python train.py --train_examples=26041 --noise_aug=0.002 --win_length=400 --mlp_ratio=2.67 --fused_qkv=true --bias="all" --parallel_block=false --positions="sincos" --init="trunc_normal_002" --optimizer="adamw" --steps=11300 --batch_size=256 --epochs=111.1 --warmup_steps=560
Rows from block 4 of a small sound classifier, named by matrix and row number. Rows with one number belong to one neuron. Each number is 500 + 25 x the weight over its row's rms, rounded and kept within 0 to 999. All counts start at 0. Numbers have three digits each.
Before each neuron's rows are labels from the 100 clips, of 14848, where the neuron reaches its largest size: "top examples" is what is common among them. Only what is clearly more common there than usual is listed. The data: short read English sentences (LibriTTS-R).
# gate: MLP gate (model.blocks.4.mlp.gate.weight, 672x256), inputs 128-255
# fc1: MLP up (model.blocks.4.mlp.fc1.weight, 672x256), inputs 128-255
# fc2: MLP down (model.blocks.4.mlp.fc2.weight, 256x672, transposed), outputs 128-255

top examples: voice: female
gate.490:500500500500500500500500500500500500500500500500500493726552474500500500500500500500500500500500500500500323500500500500500500500500500510491500500500500500500500500500500500500500500500500500500500500500500500500500500500500500500500500500500500500500500500498500500500500500500500500500500500500500500500500500500500500500500500500500500500500500500500500500500504500500500500500500
fc1.490:497481499504498490489481473494485506501494565521512434502490491470521502527490544387478501513511497497511498575516498500505492491575488642498491522482499501498491510493494505495499497514517485498496508470507498498501498519532496599499492530500512512507518515514497498520493513479498506493494498502499502499504512502488504483515495517491428544520469505501557498497509507499491521492522
fc2.490:501497519514494497521467523507480491503511416690486504501483492474501479492669501497500516503485508522483508482493487492504522517486509515489490507482505499514519500556487505493510509506457500500492472487485493494502476426500491495483525504493498517516492517491508505501496493503513521528497522492471484533503502527505501539467498509490498507515502506503335531505500501497507492486483

top examples: voice: male
gate.663:497500500500500500495500500500500500500500500500500454697524461500500500500500500500500500500500500500500344500500500500500500500500500554489500500500500500500500500500500500500500500500500500500500500480500500500500500500500500500500500500500500500500500500430500500500500500500500500500500500500500500500500500498500500500500500500500500500500500500500500500500504500500500500500500
fc1.663:500500525496500503479493493492494500493490505499505500495497498501491507500487496504500488500507496497500500501500492500498474491500510509601509497482569502504491500498508499496539500501507491496498502501503499503500502511500500542500507502502506501503498572495500586505497505474723498504496498502496499483500481504494496477499502495498509500503503498632516520503528512499501502499503
fc2.663:497499499499504493504494481502500498488503496500501500497489496505496498564497496507492503506503499500489494516499506503537500544489499604498500502500500500502498508501502498495529500499515501501500494508495495491499500498518494538499553498499503497499510509496503504499497505494499501499498498494494480500499501500505508494497502499496503499505499491822502495501526502501499492498506

top examples: voice: female
gate.390:495500500500500500500500500500500500500500500500500453704584452500500500500500500500500500500500500500500326500500500500500500500500500559490500500500500500500500500500500496500500500500500500500500500501500500500500500500500500500500500500500500494500511500458500500500500500499500500500500500500500500500500500490500500500500500500500500500500500500500500500500507500500500500500500
fc1.390:496496487500509488506498509506510479499515476505522510524529491515493500485504494499504516493505501502497469488463503500508522498492501508500502494550492496507503500501505496500492502506485502532482502513501501499496484494512491494505496500501505486485505346461405500504497499499491490495503491495397495449506494496542492497498514505513364444479494380498494487509517477491512494496495
fc2.390:524506481500477507482499487498492513486462506494470465509481473507499505490496498530503498494475487514529500477500497494453495491510497255489502493500503488500451498498487506506502483465524552528506511498519506499500498517495520482500495510421496500495490474577497479469515499502498501500494516530531505496497496488510494504515490497521492513488498498494493506499493506497491521525505

top examples: voice: male
gate.496:500500500500500500500500500500500500500500500500500473703543473500500500500500500500500500500500500500500334500500499500500500500500500534496500500500500500500500500500500500500500500500500500500500500496500500500500500500500500500500500500500500500500500500464500500500500500500500500500500500500500500500500500500500500500500500500500500500500500500500500500500500500500500500500500
fc1.496:501494482498524490521496498499503502499501534499493488488500500515535496515501509499504503508465501495488504514499508500498496491492491517499483494512501504495491503492494487499495500502513497505493499484501501498664528512500503485500501501507498505491540506477541500506502530739499661497500502494494493527497516441442501484499499500502515505491487500498499475493506503510500498492504
fc2.496:493498510527525512506498503496500507510479511502484521503498498505495484478498482503497459498483483490486497486504482490497520433508497502500495496502503505476504493498498488508499515506502498481493495498495499499505505500499497506503506499506509503500507424495504501505499503828424508512502494503506488496490480496479502508498501498507520507500500497498506515506453509498503500494504

top examples: voice: male
gate.298:500500500500500500500500500500500500500500500500500456703500471500500500500500500500500500500500500500500373500500500500500500500500500544500500500500500500500500500500500500500500500500500500500500500452500500500500500500500500500500500500500500506500500500440500500500500500500500500500500500500500500500500500500500500500500500500500500500500500500500500500500500500500500500500500
fc1.298:506507523500497501494498548495498502493499500497498491500498497503497503481496476515503497499506500503504500501501500500554494491503519549501510492496581505502497497500509503501537500495505497501500497500503502501501499508499501508500500500504504499505509649469499596495503502484735497503501504503498501498501490501502491503501501519497501499500503498502503504501510499504502482505503
fc2.298:496499491499512491498507487502507498475509508502512498493495230503493503522495498497498505510509501503498486530499513509660493501502493592503504500502506500504494515500503499500500499496530497526503501513495495498500508500512500506501509499506504486490521612508492503500493511493494502491503500499486506495502503498508494475499502530496501500500496484504505483499520505506498473498515

top examples: voice: female
gate.393:500500500500500500500500500500500500500500500500500500709547463500500500500500500500500500500500500500500317500500500500500500500500500505500500500500500500500500500500500500500500500500500500500500500500500500500500500500500500500500500500500500500500500500498500500500500500500500500500500500500500500500500500500500500500500500500500500500500500500500500500500500500500500500500500
fc1.393:502504512512478508478496497505490496498494499506552494493499500464451502495498497498487499493603500501582512499508493500493492499502533511492497509379497493500515496578497548502508500494494511454494498508496489512495476489497495510498508582481501503512461501532484507488491468491505497514492495502500503483495492509571498527500502496487482503508521503503503552514485512488498500500488
fc2.393:502500512505499487513467502526497482500512436507512490484506507467507499520503534477498701507509519502497509509500506465504505515477507523501497537483502488510504504583490502497514497498488499515493482476495447503502498465504492502513518502496496523508571508625504512499491493499582499496499503497474500520495505507509500503497498498468464493510504500506503493502511499501499481481491

top examples: voice: female
gate.274:500500500500500499500500500500500500500500500500500485708559455500500500500500500500500500500500500500500318500500500500500500500500500501484500501500500500500500500500500500500500500500500500500500500500500500500500500500500500500500500500500500500500500500500500500500500500500500500500500500500500500500500500500500500500500500500500500500500500500500500500500500500500500500500500
fc1.274:499506507494500503500511507483502499497503498492496512499509501511509498483504488531502498497503499497493495491500504500500499507493523487501503473505497490500510498500498494500471501496495505499507498504491508507505497491290497496500505499498490498496495483495484501497510499502495502501502495501497510745499481497506496522494502689503504498493511484495470502514513496501508494501494
fc2.274:500506476502529496483536461492507507490489549497494513496510507523503503501497505503496484498506487472511490507505506497486491481520483487518505488501488498493468499481516500501494493496535499585567531519517503500508521548456509511522485495498496476485507486520461496497508499487487491485502493522503518460507494488495501453512499491506503498461499491491512457498434499367496518510529

top examples: voice: female
gate.238:500500500500500500500500500500500500500500500500500487721552466500500500500500500500500500500500500500500302500500500500500500500500500507490500500500500500500500500500500500500500500500500500500500500500500500500500500500500500500500500500500500500500500500500500500500500500500500500500500500500500500500500500500500500500500500500502500500500500500500500500500500500500500500500500
fc1.238:501496499510500503465494505520505496503497495512498458510508492493498489504506504493499501501545501510508490505499525500501499497505496504488487497524498480498491503492501503499496502514491498533498499504501499514493486499510491505500493505501502495500489481490429500502500498492497497503498496503494469490502493502550501502505504517495298482355493498492483505521500251486501505497504
fc2.238:503499497506491500501487504505495495499486484500476494507482485497519498496501503514503503498499518522505504496499501499473503493495505176490498505501503485503495503504491504499506499496490498515500490488496502501500474484495511498491503506502498511500495500456504507500506498501526506506499517504527498513500499500510502507491503501503490502499501501499475509500500498503497504503497

top examples: voice: female
gate.330:500500500500500500500500500500500500500500500500500500716546463500500500500500500500500500500500500500500308500500500500500500500500500500500500500500500500500500500500500500500500500500500500500500500500500500500500500500500500500500500500500500500500500500500500500500500500500500500500500500500500500500500500500500500500500500500500500500500500500500500500500500500500500500500500
fc1.330:491499528508481496475500486497462540497494536502492453479485500453505503537489509459476494514508484494505523508520504500476494481539494536485496502480502483484484493468495512493503501473511492471489506489502494507492511505504490578498458503473491528511490515556445510453496482491505502519491487508500505480496497511481506502506495494485437515498500501500553548542486557500462507502511
fc2.330:503499510525540492525483516506495473501507484519499494496497503472510493298505500476500623503496528504491506501498500499506497515479505507501492517498501497516506503521498506496511504487465497496495486492492484494501495445496502499489512499508503509504486500487500507504493496499512514501501513492496494451504498515498500503416499503479493496507500506505498498500497483499503488485487

top examples: voice: female
gate.332:500500500500500500500500500500500500500500500500500500704554469500500500500500500500500500500500500500500311500500500500500500500500500503498500500500500500500500500500500500500500500500500500500500500500500500500500500500500500500500500500500500500500500500500500500500500500500500500500500500500500500500500500500500500500500500500500500500500500500500500500500501500500500500500500
fc1.332:504491502506489499493492491500441524494502513507520490496483495476237501508498504488490500509514500496520514514530506500504493489510505503489491499466498503498540500507498514500503487507507492497472499496503495505497470507505497517499501569499507505515496535509480496493493499490500496508497498507498499496511502502492500505508494502486462507510485495501517514502496508501502498499499
fc2.332:505499510501495499519478514510499496503509450503497497498500500485501489502502498492499536501497531501494504502498500492506504516486505508483481513488501499506513502528493494497507501503484501498314472501495492498501498474502498498489508503496509503506500516495503501501494496499523504504500504495475494507503510506499503506492497502483504500517504500504789499502500501499501487493488

top examples: voice: female
gate.600:500500500500500500500500500500500500500500500500500491708542452500500500500500500500500500500500500500500304500500500500500500500500500507493500500500500500500500500500500500500500500500500500500500500500500500500500500500500500500500500500500500500500500500484500500500500500500500500500500500500500500500500500500500500500500500500500500500500500500500500500500500500500500500500500
fc1.600:502502501506478529467497509515512503504495497502500567502504500491506504499503499509497495478540500501512492478498493500495484505504510504498509508482493496502501500492505517498499500497487510490504507512500502509489498491467482501499504513493493495503468487509534504500499484484499482500461495502499498483485483505602504504496505503494491500499528502499489547509481501480497464499494
fc2.600:499498500499500496500492494503499497491502483500504498493499500499500504515502522501499517505508506505499505505501509509498498500493501501503503503500501498500498512502502502499500497498501500518572497493498501502499498498501497502498504500497496504504502503535502508501502502498508500496499499501496502521500503502516500499498500500498495499503499498501440499499508501500497494495500

top examples: voice: male
gate.577:500500500500500500500500500500500500500500500500500488718560470500500500500500500500500500500500500500500316500500500500500500500500500509498500500500500500500500500500500500500500500500500500500500500500500500500500500500500500500500500500500500500500500500492500500500500500500500500500500500500500500500500500500500500500500500500500500500500500500500500500500500500500500500500500
fc1.577:496503511498504515494496496489508490492502480493515514503513485502498496492501484502494496498596496504505494473498508500502495513502542508498505500493493500511507494519499497502496511506490501512503494510495499548499490463493493505502508500491494500495480433483366496491501499471480489526504473507493501436519432490566475577494515499497492487493504484492507513563522488498524489626482
fc2.577:512504499503443490470501534486501504472490499493497475503496493499517501512496501504502506506528508514534494503503529523453449503508500494506507500490490498491473499502490534502498490487514494537504504505514504512501498500496530501502456510502498496491482449480466494483508500462530507485504504513500504518525489496505493484508504500512473505485493492500500489488498478502719510512502

top examples: voice: female
gate.229:500500500500500500500500500500500500500500500500500486711552464500500500500500500500500500500500500500500322500500500500500500500500500522484500500500500500500500500500500500500500500500500500500500500500500500500500500500500500500500500500500500500500500500488500500500500500500500500500500500500500500500500500500500500500500500500500500500500500500500500500500500500500500500500500
fc1.229:507496472509510488497480505530507510528496511524480460512481499485526486525500512461509502508433508502506496542495504500506502498512481497493483530516503502481492510481490495497496503513497499504496500491507502488495508509510507502500495495510508499500506507504534498611499503504504501490501511490503481525493542506407544492507497521497485508501489536503495487465456497487494521498507
fc2.229:496491527502492501513493535500490499501479497511481508501495500496503490486502495503496469500487506506475515463494482495507542486497504503485492512511518619507516504484489499501499512504455502475500490483493514491502495491498481500491502501513500522508494517482552506514502498538494526541502510496535483596496502531495513559488506510498505495526504514498491550519493504503502490490481