python train.py --train_examples=26041 --noise_aug=0.002 --time_shift_ms=50 --n_mels=40 --hop_length=160 --targets=["voice"] --activation="swiglu" --head_dim=16 --fused_qkv=true --pooling="class_token" --eps=1e-08 --l1_shrink=0.01 --steps=11300 --batch_size=256 --lr_schedule="cosine"
Rows from block 5, named by matrix and row number. Rows with one number belong to one neuron. Each number is 200 + 20 x the weight over its row's rms, rounded and kept within 0 to 999. All counts start at 0. After the name is the row's rms in percent of the matrix's.
# gate: MLP gate (model.blocks.5.mlp.gate.weight, 672x256), inputs 0-127
# fc1: MLP up (model.blocks.5.mlp.fc1.weight, 672x256), inputs 0-127
# fc2: MLP down (model.blocks.5.mlp.fc2.weight, 256x672, transposed), outputs 0-127
gate.108,756,200,200,200,200,200,200,200,200,200,200,200,200,200,200,200,200,192,200,200,200,200,200,200,200,200,200,200,200,200,200,200,200,200,96,200,356,200,200,200,308,200,188,200,200,200,200,200,200,200,200,200,200,200,200,200,200,200,200,200,200,200,200,200,200,200,200,200,200,200,200,200,200,200,200,200,200,200,200,200,200,200,200,200,200,200,200,200,200,200,200,200,200,200,200,200,200,200,200,200,200,200,200,200,200,200,200,200,200,200,200,200,200,200,200,200,200,200,200,200,200,200,200,200,200,200,200,200,200
gate.122,721,200,200,200,200,200,200,200,200,200,200,200,200,200,200,200,200,200,200,200,200,200,200,200,200,200,200,200,200,200,200,200,200,200,103,200,364,200,200,200,329,200,188,200,200,200,200,200,200,200,200,200,200,200,200,200,200,200,200,200,200,200,200,200,200,200,200,200,200,200,200,200,200,200,200,200,200,200,200,200,200,200,200,200,200,200,200,200,200,200,200,200,200,200,200,200,200,200,200,200,200,200,200,200,200,200,200,200,200,200,200,200,200,200,200,200,200,200,200,200,200,200,200,200,200,200,200,200,200
gate.124,736,200,200,200,200,200,200,200,200,200,200,200,200,200,200,200,200,196,200,200,200,200,200,200,200,200,200,200,200,200,200,200,200,200,79,200,368,200,200,200,315,200,183,200,200,200,200,200,200,200,200,200,200,200,200,200,200,200,200,200,200,200,200,200,200,200,200,200,200,200,200,200,200,200,200,200,200,200,200,200,200,200,200,200,200,200,200,200,200,200,200,200,200,200,200,200,200,200,200,200,200,200,200,200,200,200,200,200,200,200,200,200,200,200,200,200,200,200,200,200,200,200,200,200,200,200,200,200,200
gate.195,746,200,200,200,200,200,200,200,200,200,200,200,200,200,200,200,200,200,200,200,200,200,200,200,200,200,200,200,200,200,200,200,200,200,161,200,373,200,200,200,364,200,200,200,200,200,200,200,200,200,200,200,200,200,200,200,200,200,200,200,200,200,200,200,200,200,200,200,200,200,200,200,200,200,200,200,200,200,200,200,200,200,200,200,200,200,200,200,200,200,200,200,200,200,200,200,200,200,200,200,200,200,200,200,200,200,200,200,200,200,200,200,200,200,200,200,200,200,200,200,200,200,197,200,200,200,200,200,200
gate.251,754,200,200,200,200,200,200,200,200,200,200,200,200,200,200,200,200,186,200,200,200,200,200,193,200,200,200,200,200,200,200,200,200,200,93,203,355,200,200,200,315,200,173,200,200,200,200,200,200,200,200,200,200,200,200,200,200,200,200,200,200,200,200,200,200,200,200,200,200,200,203,200,200,200,200,200,200,200,200,200,200,200,200,200,200,200,200,200,200,200,200,200,200,200,200,200,200,200,200,200,200,200,200,200,200,200,200,200,200,200,200,200,200,200,200,200,200,200,200,200,200,200,200,200,200,200,200,200,200
gate.372,740,200,200,200,200,200,200,200,200,200,200,200,200,200,200,200,200,194,200,200,200,200,200,198,200,200,200,200,200,200,200,200,200,200,94,200,360,200,200,200,317,200,183,200,200,200,200,200,200,200,200,200,200,200,200,200,200,200,200,200,200,200,200,200,200,200,200,200,200,200,202,200,200,200,200,200,200,200,200,200,200,200,200,200,200,200,200,200,200,200,200,200,200,200,200,200,200,200,200,200,200,200,200,200,200,200,200,200,200,200,200,200,200,200,200,200,200,200,200,200,200,200,200,200,200,200,200,200,200
gate.443,736,200,200,200,200,200,200,200,200,200,200,200,200,200,200,200,200,198,200,200,200,200,200,200,200,200,200,200,200,200,200,200,200,200,99,200,363,200,200,200,320,200,185,200,200,200,200,200,200,200,200,200,200,200,200,200,200,200,200,200,200,200,200,200,200,200,200,200,200,200,200,200,200,200,200,200,200,200,200,200,200,200,200,200,200,200,200,200,200,200,200,200,200,200,200,200,200,200,200,200,200,200,200,200,200,200,200,200,200,200,200,200,200,200,200,200,200,200,200,200,200,200,200,200,200,200,200,200,200
gate.497,732,200,200,200,200,200,200,200,200,200,200,200,200,200,200,200,200,200,200,200,200,200,200,200,200,200,200,200,200,200,200,200,200,200,105,200,367,200,200,200,326,200,189,200,200,200,200,200,200,200,200,200,200,200,200,200,200,200,200,200,200,200,200,200,200,200,200,200,200,200,200,200,200,200,200,200,200,200,200,200,200,200,200,200,200,200,200,200,200,200,200,200,200,200,200,200,200,200,200,200,200,200,200,200,200,200,200,200,200,200,200,200,200,200,200,200,200,200,200,200,200,200,200,200,200,200,200,200,200
gate.511,725,200,200,200,200,200,200,200,200,200,200,200,200,200,200,200,200,199,200,200,200,200,200,200,200,200,200,200,200,200,200,200,200,200,116,200,379,200,200,200,330,200,188,200,200,200,200,200,200,200,200,200,200,200,200,200,200,200,200,200,200,200,200,200,200,200,200,200,200,200,200,200,200,200,200,200,200,200,200,200,200,200,200,200,200,200,200,200,200,200,200,200,200,200,200,200,200,200,200,200,200,200,200,200,200,200,200,200,200,200,200,200,200,200,200,200,200,200,200,200,200,200,200,200,200,200,200,200,200
gate.600,713,200,200,200,200,200,200,200,200,200,200,200,200,200,200,200,200,200,200,200,200,200,200,200,200,200,200,200,200,200,200,200,200,200,112,200,376,200,200,200,314,200,191,200,200,200,200,200,200,200,200,200,200,200,200,200,200,200,200,200,200,200,200,200,200,200,200,200,200,200,200,200,200,200,200,200,200,200,200,200,200,200,200,200,200,200,200,200,200,200,200,200,200,200,200,200,200,200,200,200,200,200,200,200,200,200,200,200,200,200,200,200,200,200,200,200,200,200,200,200,200,200,200,200,200,200,200,200,200
gate.629,738,200,200,200,200,200,200,200,200,200,200,200,200,200,200,200,200,181,200,200,200,200,200,187,200,200,200,200,200,200,200,200,200,199,103,200,360,200,200,200,325,200,180,200,200,200,200,200,200,198,200,200,200,200,200,200,200,200,200,200,200,200,200,200,203,200,200,200,200,200,202,200,200,200,200,200,200,200,200,200,200,200,200,200,200,200,195,200,200,200,200,200,200,200,200,200,200,200,200,200,200,200,200,200,200,200,200,200,200,200,200,200,200,200,200,200,200,200,200,200,200,200,200,200,200,200,200,200,200
fc1.108,053,195,178,208,186,231,193,199,196,192,198,188,191,205,278,200,221,197,207,218,215,204,211,200,188,195,205,189,182,205,209,208,220,203,188,201,207,197,213,224,207,202,196,206,206,203,197,204,103,193,210,206,207,195,201,195,208,195,201,197,209,193,209,197,200,192,187,153,198,194,193,208,211,167,162,199,208,191,201,201,198,210,198,199,235,186,238,199,180,200,218,201,203,195,203,216,213,222,202,233,205,216,195,206,201,198,199,173,160,204,202,195,195,196,224,199,229,215,212,203,189,176,229,201,138,200,200,204,207
fc1.122,081,228,194,193,227,207,199,205,203,211,208,208,214,209,193,203,215,172,214,204,198,220,198,196,192,198,199,203,207,208,210,202,205,237,192,206,208,208,247,195,209,201,185,199,201,189,191,227,232,197,191,219,114,196,197,185,202,181,197,197,203,177,205,212,195,197,205,246,204,199,205,196,208,226,230,203,205,195,200,195,190,201,197,211,188,221,200,202,246,200,221,195,188,200,205,158,199,159,197,196,201,214,195,196,199,200,207,192,198,214,213,200,179,198,187,202,190,188,205,199,213,244,169,202,199,199,197,189,203
fc1.124,203,192,200,205,170,196,204,200,202,189,207,189,217,201,252,201,193,205,197,207,189,193,212,204,224,219,196,210,189,212,201,224,251,202,195,193,198,199,202,194,196,229,201,202,198,185,210,177,186,201,200,219,202,203,202,197,233,217,201,199,199,202,201,194,204,198,191,166,196,195,172,225,204,195,196,200,199,202,193,199,200,249,201,201,226,185,216,200,173,200,201,221,396,214,190,201,195,227,188,201,200,201,193,200,166,210,200,212,200,198,203,203,255,201,198,198,195,205,205,219,229,184,210,210,205,224,222,199,224
fc1.195,186,199,200,199,151,260,205,201,201,202,198,191,212,206,207,203,204,190,205,201,191,226,205,197,202,227,194,209,202,202,203,198,213,206,190,205,214,209,244,200,213,204,193,202,202,197,198,199,199,196,201,229,193,201,195,198,205,222,207,197,189,200,200,202,200,202,198,193,200,203,194,229,202,209,197,198,198,200,199,197,199,208,200,206,204,197,201,200,196,200,218,205,197,203,204,202,203,197,203,166,201,211,199,194,196,200,197,199,196,199,204,200,199,197,186,199,186,199,205,201,197,199,192,199,215,204,200,196,200
fc1.251,094,185,208,209,155,220,206,249,198,191,208,201,197,197,291,195,148,228,194,214,208,197,204,202,210,201,187,196,179,193,177,202,195,187,212,194,195,185,196,197,195,237,216,218,196,183,199,181,160,203,263,208,206,206,206,218,212,199,216,199,196,205,196,189,247,208,202,119,202,202,192,212,188,166,197,195,195,194,198,200,197,229,226,196,235,133,220,195,143,200,183,215,206,206,193,211,203,224,194,205,198,185,200,199,196,205,195,197,201,183,199,202,252,201,203,195,198,207,188,208,197,157,214,205,199,208,210,194,201
fc1.372,120,183,209,197,168,223,204,197,198,185,213,191,197,195,280,196,154,230,196,220,206,194,204,205,206,200,189,198,174,193,182,201,190,174,212,193,193,187,197,206,193,236,220,222,193,183,202,171,146,205,229,200,242,205,205,202,214,203,215,197,197,203,196,196,231,207,195,128,199,189,193,208,191,164,196,199,200,199,199,197,202,233,216,199,228,130,240,196,137,200,179,206,207,198,192,208,202,225,196,202,197,187,201,198,195,207,194,193,205,191,189,203,250,202,204,199,199,202,173,207,199,168,213,253,208,212,205,202,197
fc1.443,053,161,212,204,198,184,209,181,201,192,189,173,186,198,187,197,199,207,175,190,197,178,201,197,209,177,192,176,114,197,188,199,194,194,231,199,188,191,160,198,192,201,210,193,201,195,215,205,186,203,230,168,226,206,205,192,199,196,215,206,209,198,203,207,259,219,195,198,202,172,200,205,195,190,192,213,197,213,200,201,203,207,202,196,188,190,201,198,178,200,174,206,204,196,200,198,202,212,184,200,198,191,210,217,203,206,196,241,189,171,178,206,223,201,213,201,206,224,195,202,216,178,215,196,217,212,199,208,217
fc1.497,067,220,197,169,213,194,204,188,206,221,211,138,225,204,184,203,219,180,219,209,213,206,194,196,201,195,198,175,212,203,208,200,195,207,207,208,194,208,126,205,198,202,193,202,205,195,183,212,272,202,157,195,176,195,197,180,206,197,196,193,201,171,199,229,197,205,202,223,203,199,216,199,200,217,207,198,207,213,201,193,196,194,206,200,148,234,201,202,212,200,234,198,193,206,201,200,204,183,197,182,198,208,205,193,200,191,204,194,204,206,198,200,197,200,172,203,180,189,200,195,236,261,133,200,239,200,200,189,209
fc1.511,064,210,188,196,247,177,199,200,199,199,197,260,199,202,94,201,210,188,211,185,207,206,188,191,197,200,199,195,221,194,205,196,179,211,199,205,193,206,205,189,194,179,188,207,201,203,197,217,239,203,174,200,189,194,195,220,185,200,195,199,200,194,196,188,197,199,208,292,202,209,261,181,200,213,217,199,201,201,202,197,188,183,205,202,186,231,175,201,253,200,194,197,196,215,202,192,193,173,196,203,199,195,186,213,205,194,204,209,201,206,195,202,185,202,190,201,192,187,196,197,193,238,173,207,196,196,200,196,197
fc1.600,095,185,219,209,173,221,206,204,198,183,202,200,195,193,260,196,154,225,195,203,209,194,203,201,205,241,187,198,175,194,181,199,190,157,215,191,192,183,195,205,192,217,213,222,196,189,202,190,156,204,223,212,213,207,205,219,204,208,208,202,199,204,196,186,246,210,198,138,198,203,199,207,191,172,199,198,199,201,199,202,201,281,226,196,254,144,225,196,140,200,176,203,207,202,191,210,203,219,196,208,199,184,195,213,198,204,193,207,198,189,193,203,236,202,181,196,201,212,196,208,200,141,212,199,198,218,215,200,202
fc1.629,157,183,200,195,184,190,203,192,203,198,220,64,211,195,252,200,198,203,193,202,189,185,209,200,206,198,203,206,196,204,197,204,203,197,214,200,191,199,164,196,194,220,200,201,198,178,198,139,205,203,193,203,211,201,201,186,221,209,199,199,193,201,196,199,200,227,196,179,199,193,158,215,196,173,191,201,197,208,194,199,202,228,200,200,212,173,201,200,190,200,205,211,206,201,194,256,205,218,192,187,199,201,224,193,170,199,197,118,213,187,143,201,262,202,199,200,197,208,197,204,239,188,183,207,227,215,201,200,215
fc2.108,265,196,193,198,197,199,202,202,199,198,201,198,200,202,200,199,203,197,202,201,201,199,201,199,199,198,201,202,199,200,204,200,201,210,196,198,200,200,200,200,200,199,196,199,202,149,200,201,199,199,201,201,199,200,201,199,200,202,196,200,201,199,201,200,199,199,199,204,200,199,201,199,202,202,196,202,199,200,204,201,201,201,201,200,200,199,202,201,200,200,199,200,200,200,200,200,202,199,199,200,203,197,200,200,200,200,201,199,202,200,207,198,198,195,200,202,205,205,199,201,202,200,200,198,199,202,199,201,202
fc2.122,073,199,237,202,217,184,182,187,196,189,213,206,201,190,198,201,179,195,192,196,193,171,211,191,213,207,205,204,198,227,191,190,200,160,171,212,196,204,194,196,197,200,195,205,175,190,203,186,201,188,195,211,217,210,201,197,199,197,223,220,192,206,187,196,207,198,206,206,206,207,185,203,190,204,206,201,205,191,188,196,203,205,194,203,208,194,174,198,196,204,202,197,196,205,207,207,141,204,197,185,200,204,204,196,189,203,200,205,228,208,179,223,261,191,189,210,194,173,199,210,195,216,195,205,204,206,203,197,177
fc2.124,321,181,181,194,180,200,216,211,210,203,199,193,201,203,217,203,213,200,205,208,210,207,199,200,194,197,198,200,198,198,208,223,201,209,203,196,190,200,209,201,187,210,200,201,210,197,198,201,195,208,191,200,179,194,224,202,205,210,203,188,202,200,202,198,200,202,198,197,201,200,197,213,216,199,180,202,201,207,196,213,198,210,199,199,201,200,200,200,200,198,200,223,205,200,190,194,206,227,202,214,202,199,197,205,201,196,202,210,197,198,224,192,203,204,205,201,200,250,199,198,201,200,204,199,197,196,200,201,228
fc2.195,114,180,201,204,201,191,196,199,198,201,211,198,203,201,209,211,216,205,206,207,203,196,203,205,206,209,202,203,197,212,217,206,203,189,171,186,200,207,198,160,202,210,203,197,213,195,195,193,192,197,193,337,198,200,199,198,205,210,196,198,189,199,195,201,214,200,198,185,202,203,197,213,201,207,207,200,208,199,198,205,209,237,197,201,208,194,150,190,194,186,209,208,199,201,192,205,193,221,220,199,200,199,199,199,194,174,203,212,211,207,198,206,247,196,190,236,205,209,196,206,199,222,197,199,201,205,205,196,202
fc2.251,109,172,152,192,157,208,207,209,207,212,191,194,199,209,207,197,219,208,211,212,214,226,194,208,193,184,194,198,201,193,227,245,201,243,201,177,197,199,214,198,191,210,204,195,242,197,203,202,192,209,197,197,169,193,201,206,195,230,195,182,209,204,211,203,195,210,202,185,207,198,200,209,227,196,145,214,201,204,208,221,194,194,196,198,191,204,203,198,209,184,206,217,202,197,187,191,216,208,209,214,204,199,195,207,201,188,214,204,182,189,272,165,183,198,212,200,221,258,197,192,201,191,208,192,180,189,192,199,210
fc2.372,162,180,173,196,163,208,207,212,204,207,194,194,200,212,207,196,211,208,206,204,206,221,194,208,196,185,197,199,200,193,212,225,202,234,205,185,200,199,211,202,195,205,206,193,230,193,202,199,194,206,196,200,179,196,201,203,196,226,186,185,204,197,209,199,196,211,201,191,205,197,198,205,223,192,155,213,195,203,209,211,195,195,199,15,194,201,205,198,205,190,205,210,203,198,193,194,212,206,203,208,201,198,195,205,201,193,215,202,189,195,250,175,186,200,209,203,214,236,197,194,200,192,207,195,187,193,195,201,203
fc2.443,042,162,188,192,188,198,200,208,190,207,197,191,195,201,206,193,235,201,200,171,223,210,188,210,193,184,188,193,205,200,193,232,202,202,234,193,174,192,199,218,183,193,206,173,229,188,210,182,189,211,223,196,180,193,197,202,191,221,200,183,198,199,212,204,193,195,203,195,192,198,264,200,207,194,111,201,198,201,264,210,190,201,222,189,179,207,189,200,202,193,203,201,201,194,205,199,206,208,209,195,206,196,203,203,220,176,190,200,180,195,256,171,189,198,208,193,210,215,200,194,204,192,209,176,192,191,181,204,193
fc2.497,052,214,218,203,212,186,185,192,195,193,209,205,198,196,194,203,173,191,190,164,206,178,210,194,213,204,200,205,196,227,147,201,206,162,198,215,199,197,175,205,204,197,197,202,179,184,204,176,210,188,198,216,218,206,199,199,184,191,197,210,196,203,203,197,199,198,202,213,196,205,215,202,186,203,198,203,200,197,203,187,203,207,204,198,204,200,137,205,199,201,206,190,200,204,208,202,188,204,197,184,202,199,209,196,206,198,195,210,236,209,171,214,294,196,187,200,204,185,198,211,200,212,197,197,198,205,200,204,179
fc2.511,084,205,226,204,224,198,196,189,199,196,203,211,203,198,192,198,195,207,193,178,183,168,202,203,204,207,200,199,204,198,181,187,200,193,193,205,194,199,193,197,204,197,208,203,167,195,206,187,204,192,203,204,210,206,200,205,201,196,201,209,200,200,197,174,202,199,200,205,203,202,199,198,186,203,245,193,203,191,191,188,200,205,203,200,203,200,195,200,196,198,197,191,197,203,204,202,156,197,197,189,198,199,203,199,199,206,199,200,210,202,183,229,207,201,199,200,192,169,204,204,197,203,197,206,204,208,207,201,191
fc2.600,097,175,162,189,152,214,212,228,207,207,190,195,197,218,208,197,215,208,211,206,213,238,195,208,192,183,196,198,199,198,229,233,202,250,191,173,189,199,211,201,186,208,203,196,241,188,201,202,191,211,193,195,165,193,200,206,193,222,190,183,205,199,213,202,199,212,204,186,204,195,201,206,215,190,169,221,201,206,221,218,192,195,200,197,185,199,211,198,206,188,200,211,202,197,189,192,212,207,204,212,201,201,190,206,202,191,210,201,183,191,259,171,184,201,205,203,219,256,195,193,204,177,209,195,175,194,195,199,205
fc2.629,115,166,166,189,176,197,234,217,210,208,198,185,201,204,218,207,221,200,217,206,281,201,194,201,194,174,195,195,201,199,219,225,206,202,214,195,190,200,201,202,190,205,202,197,224,193,197,189,201,207,187,198,183,192,199,198,200,224,182,186,204,200,201,202,195,202,43,198,198,199,197,220,215,196,162,201,197,217,197,224,198,216,198,198,200,202,193,202,203,197,203,236,205,196,188,190,238,236,185,204,201,194,201,204,210,177,200,216,197,197,228,196,213,207,205,200,204,248,194,196,205,201,199,197,189,188,196,201,226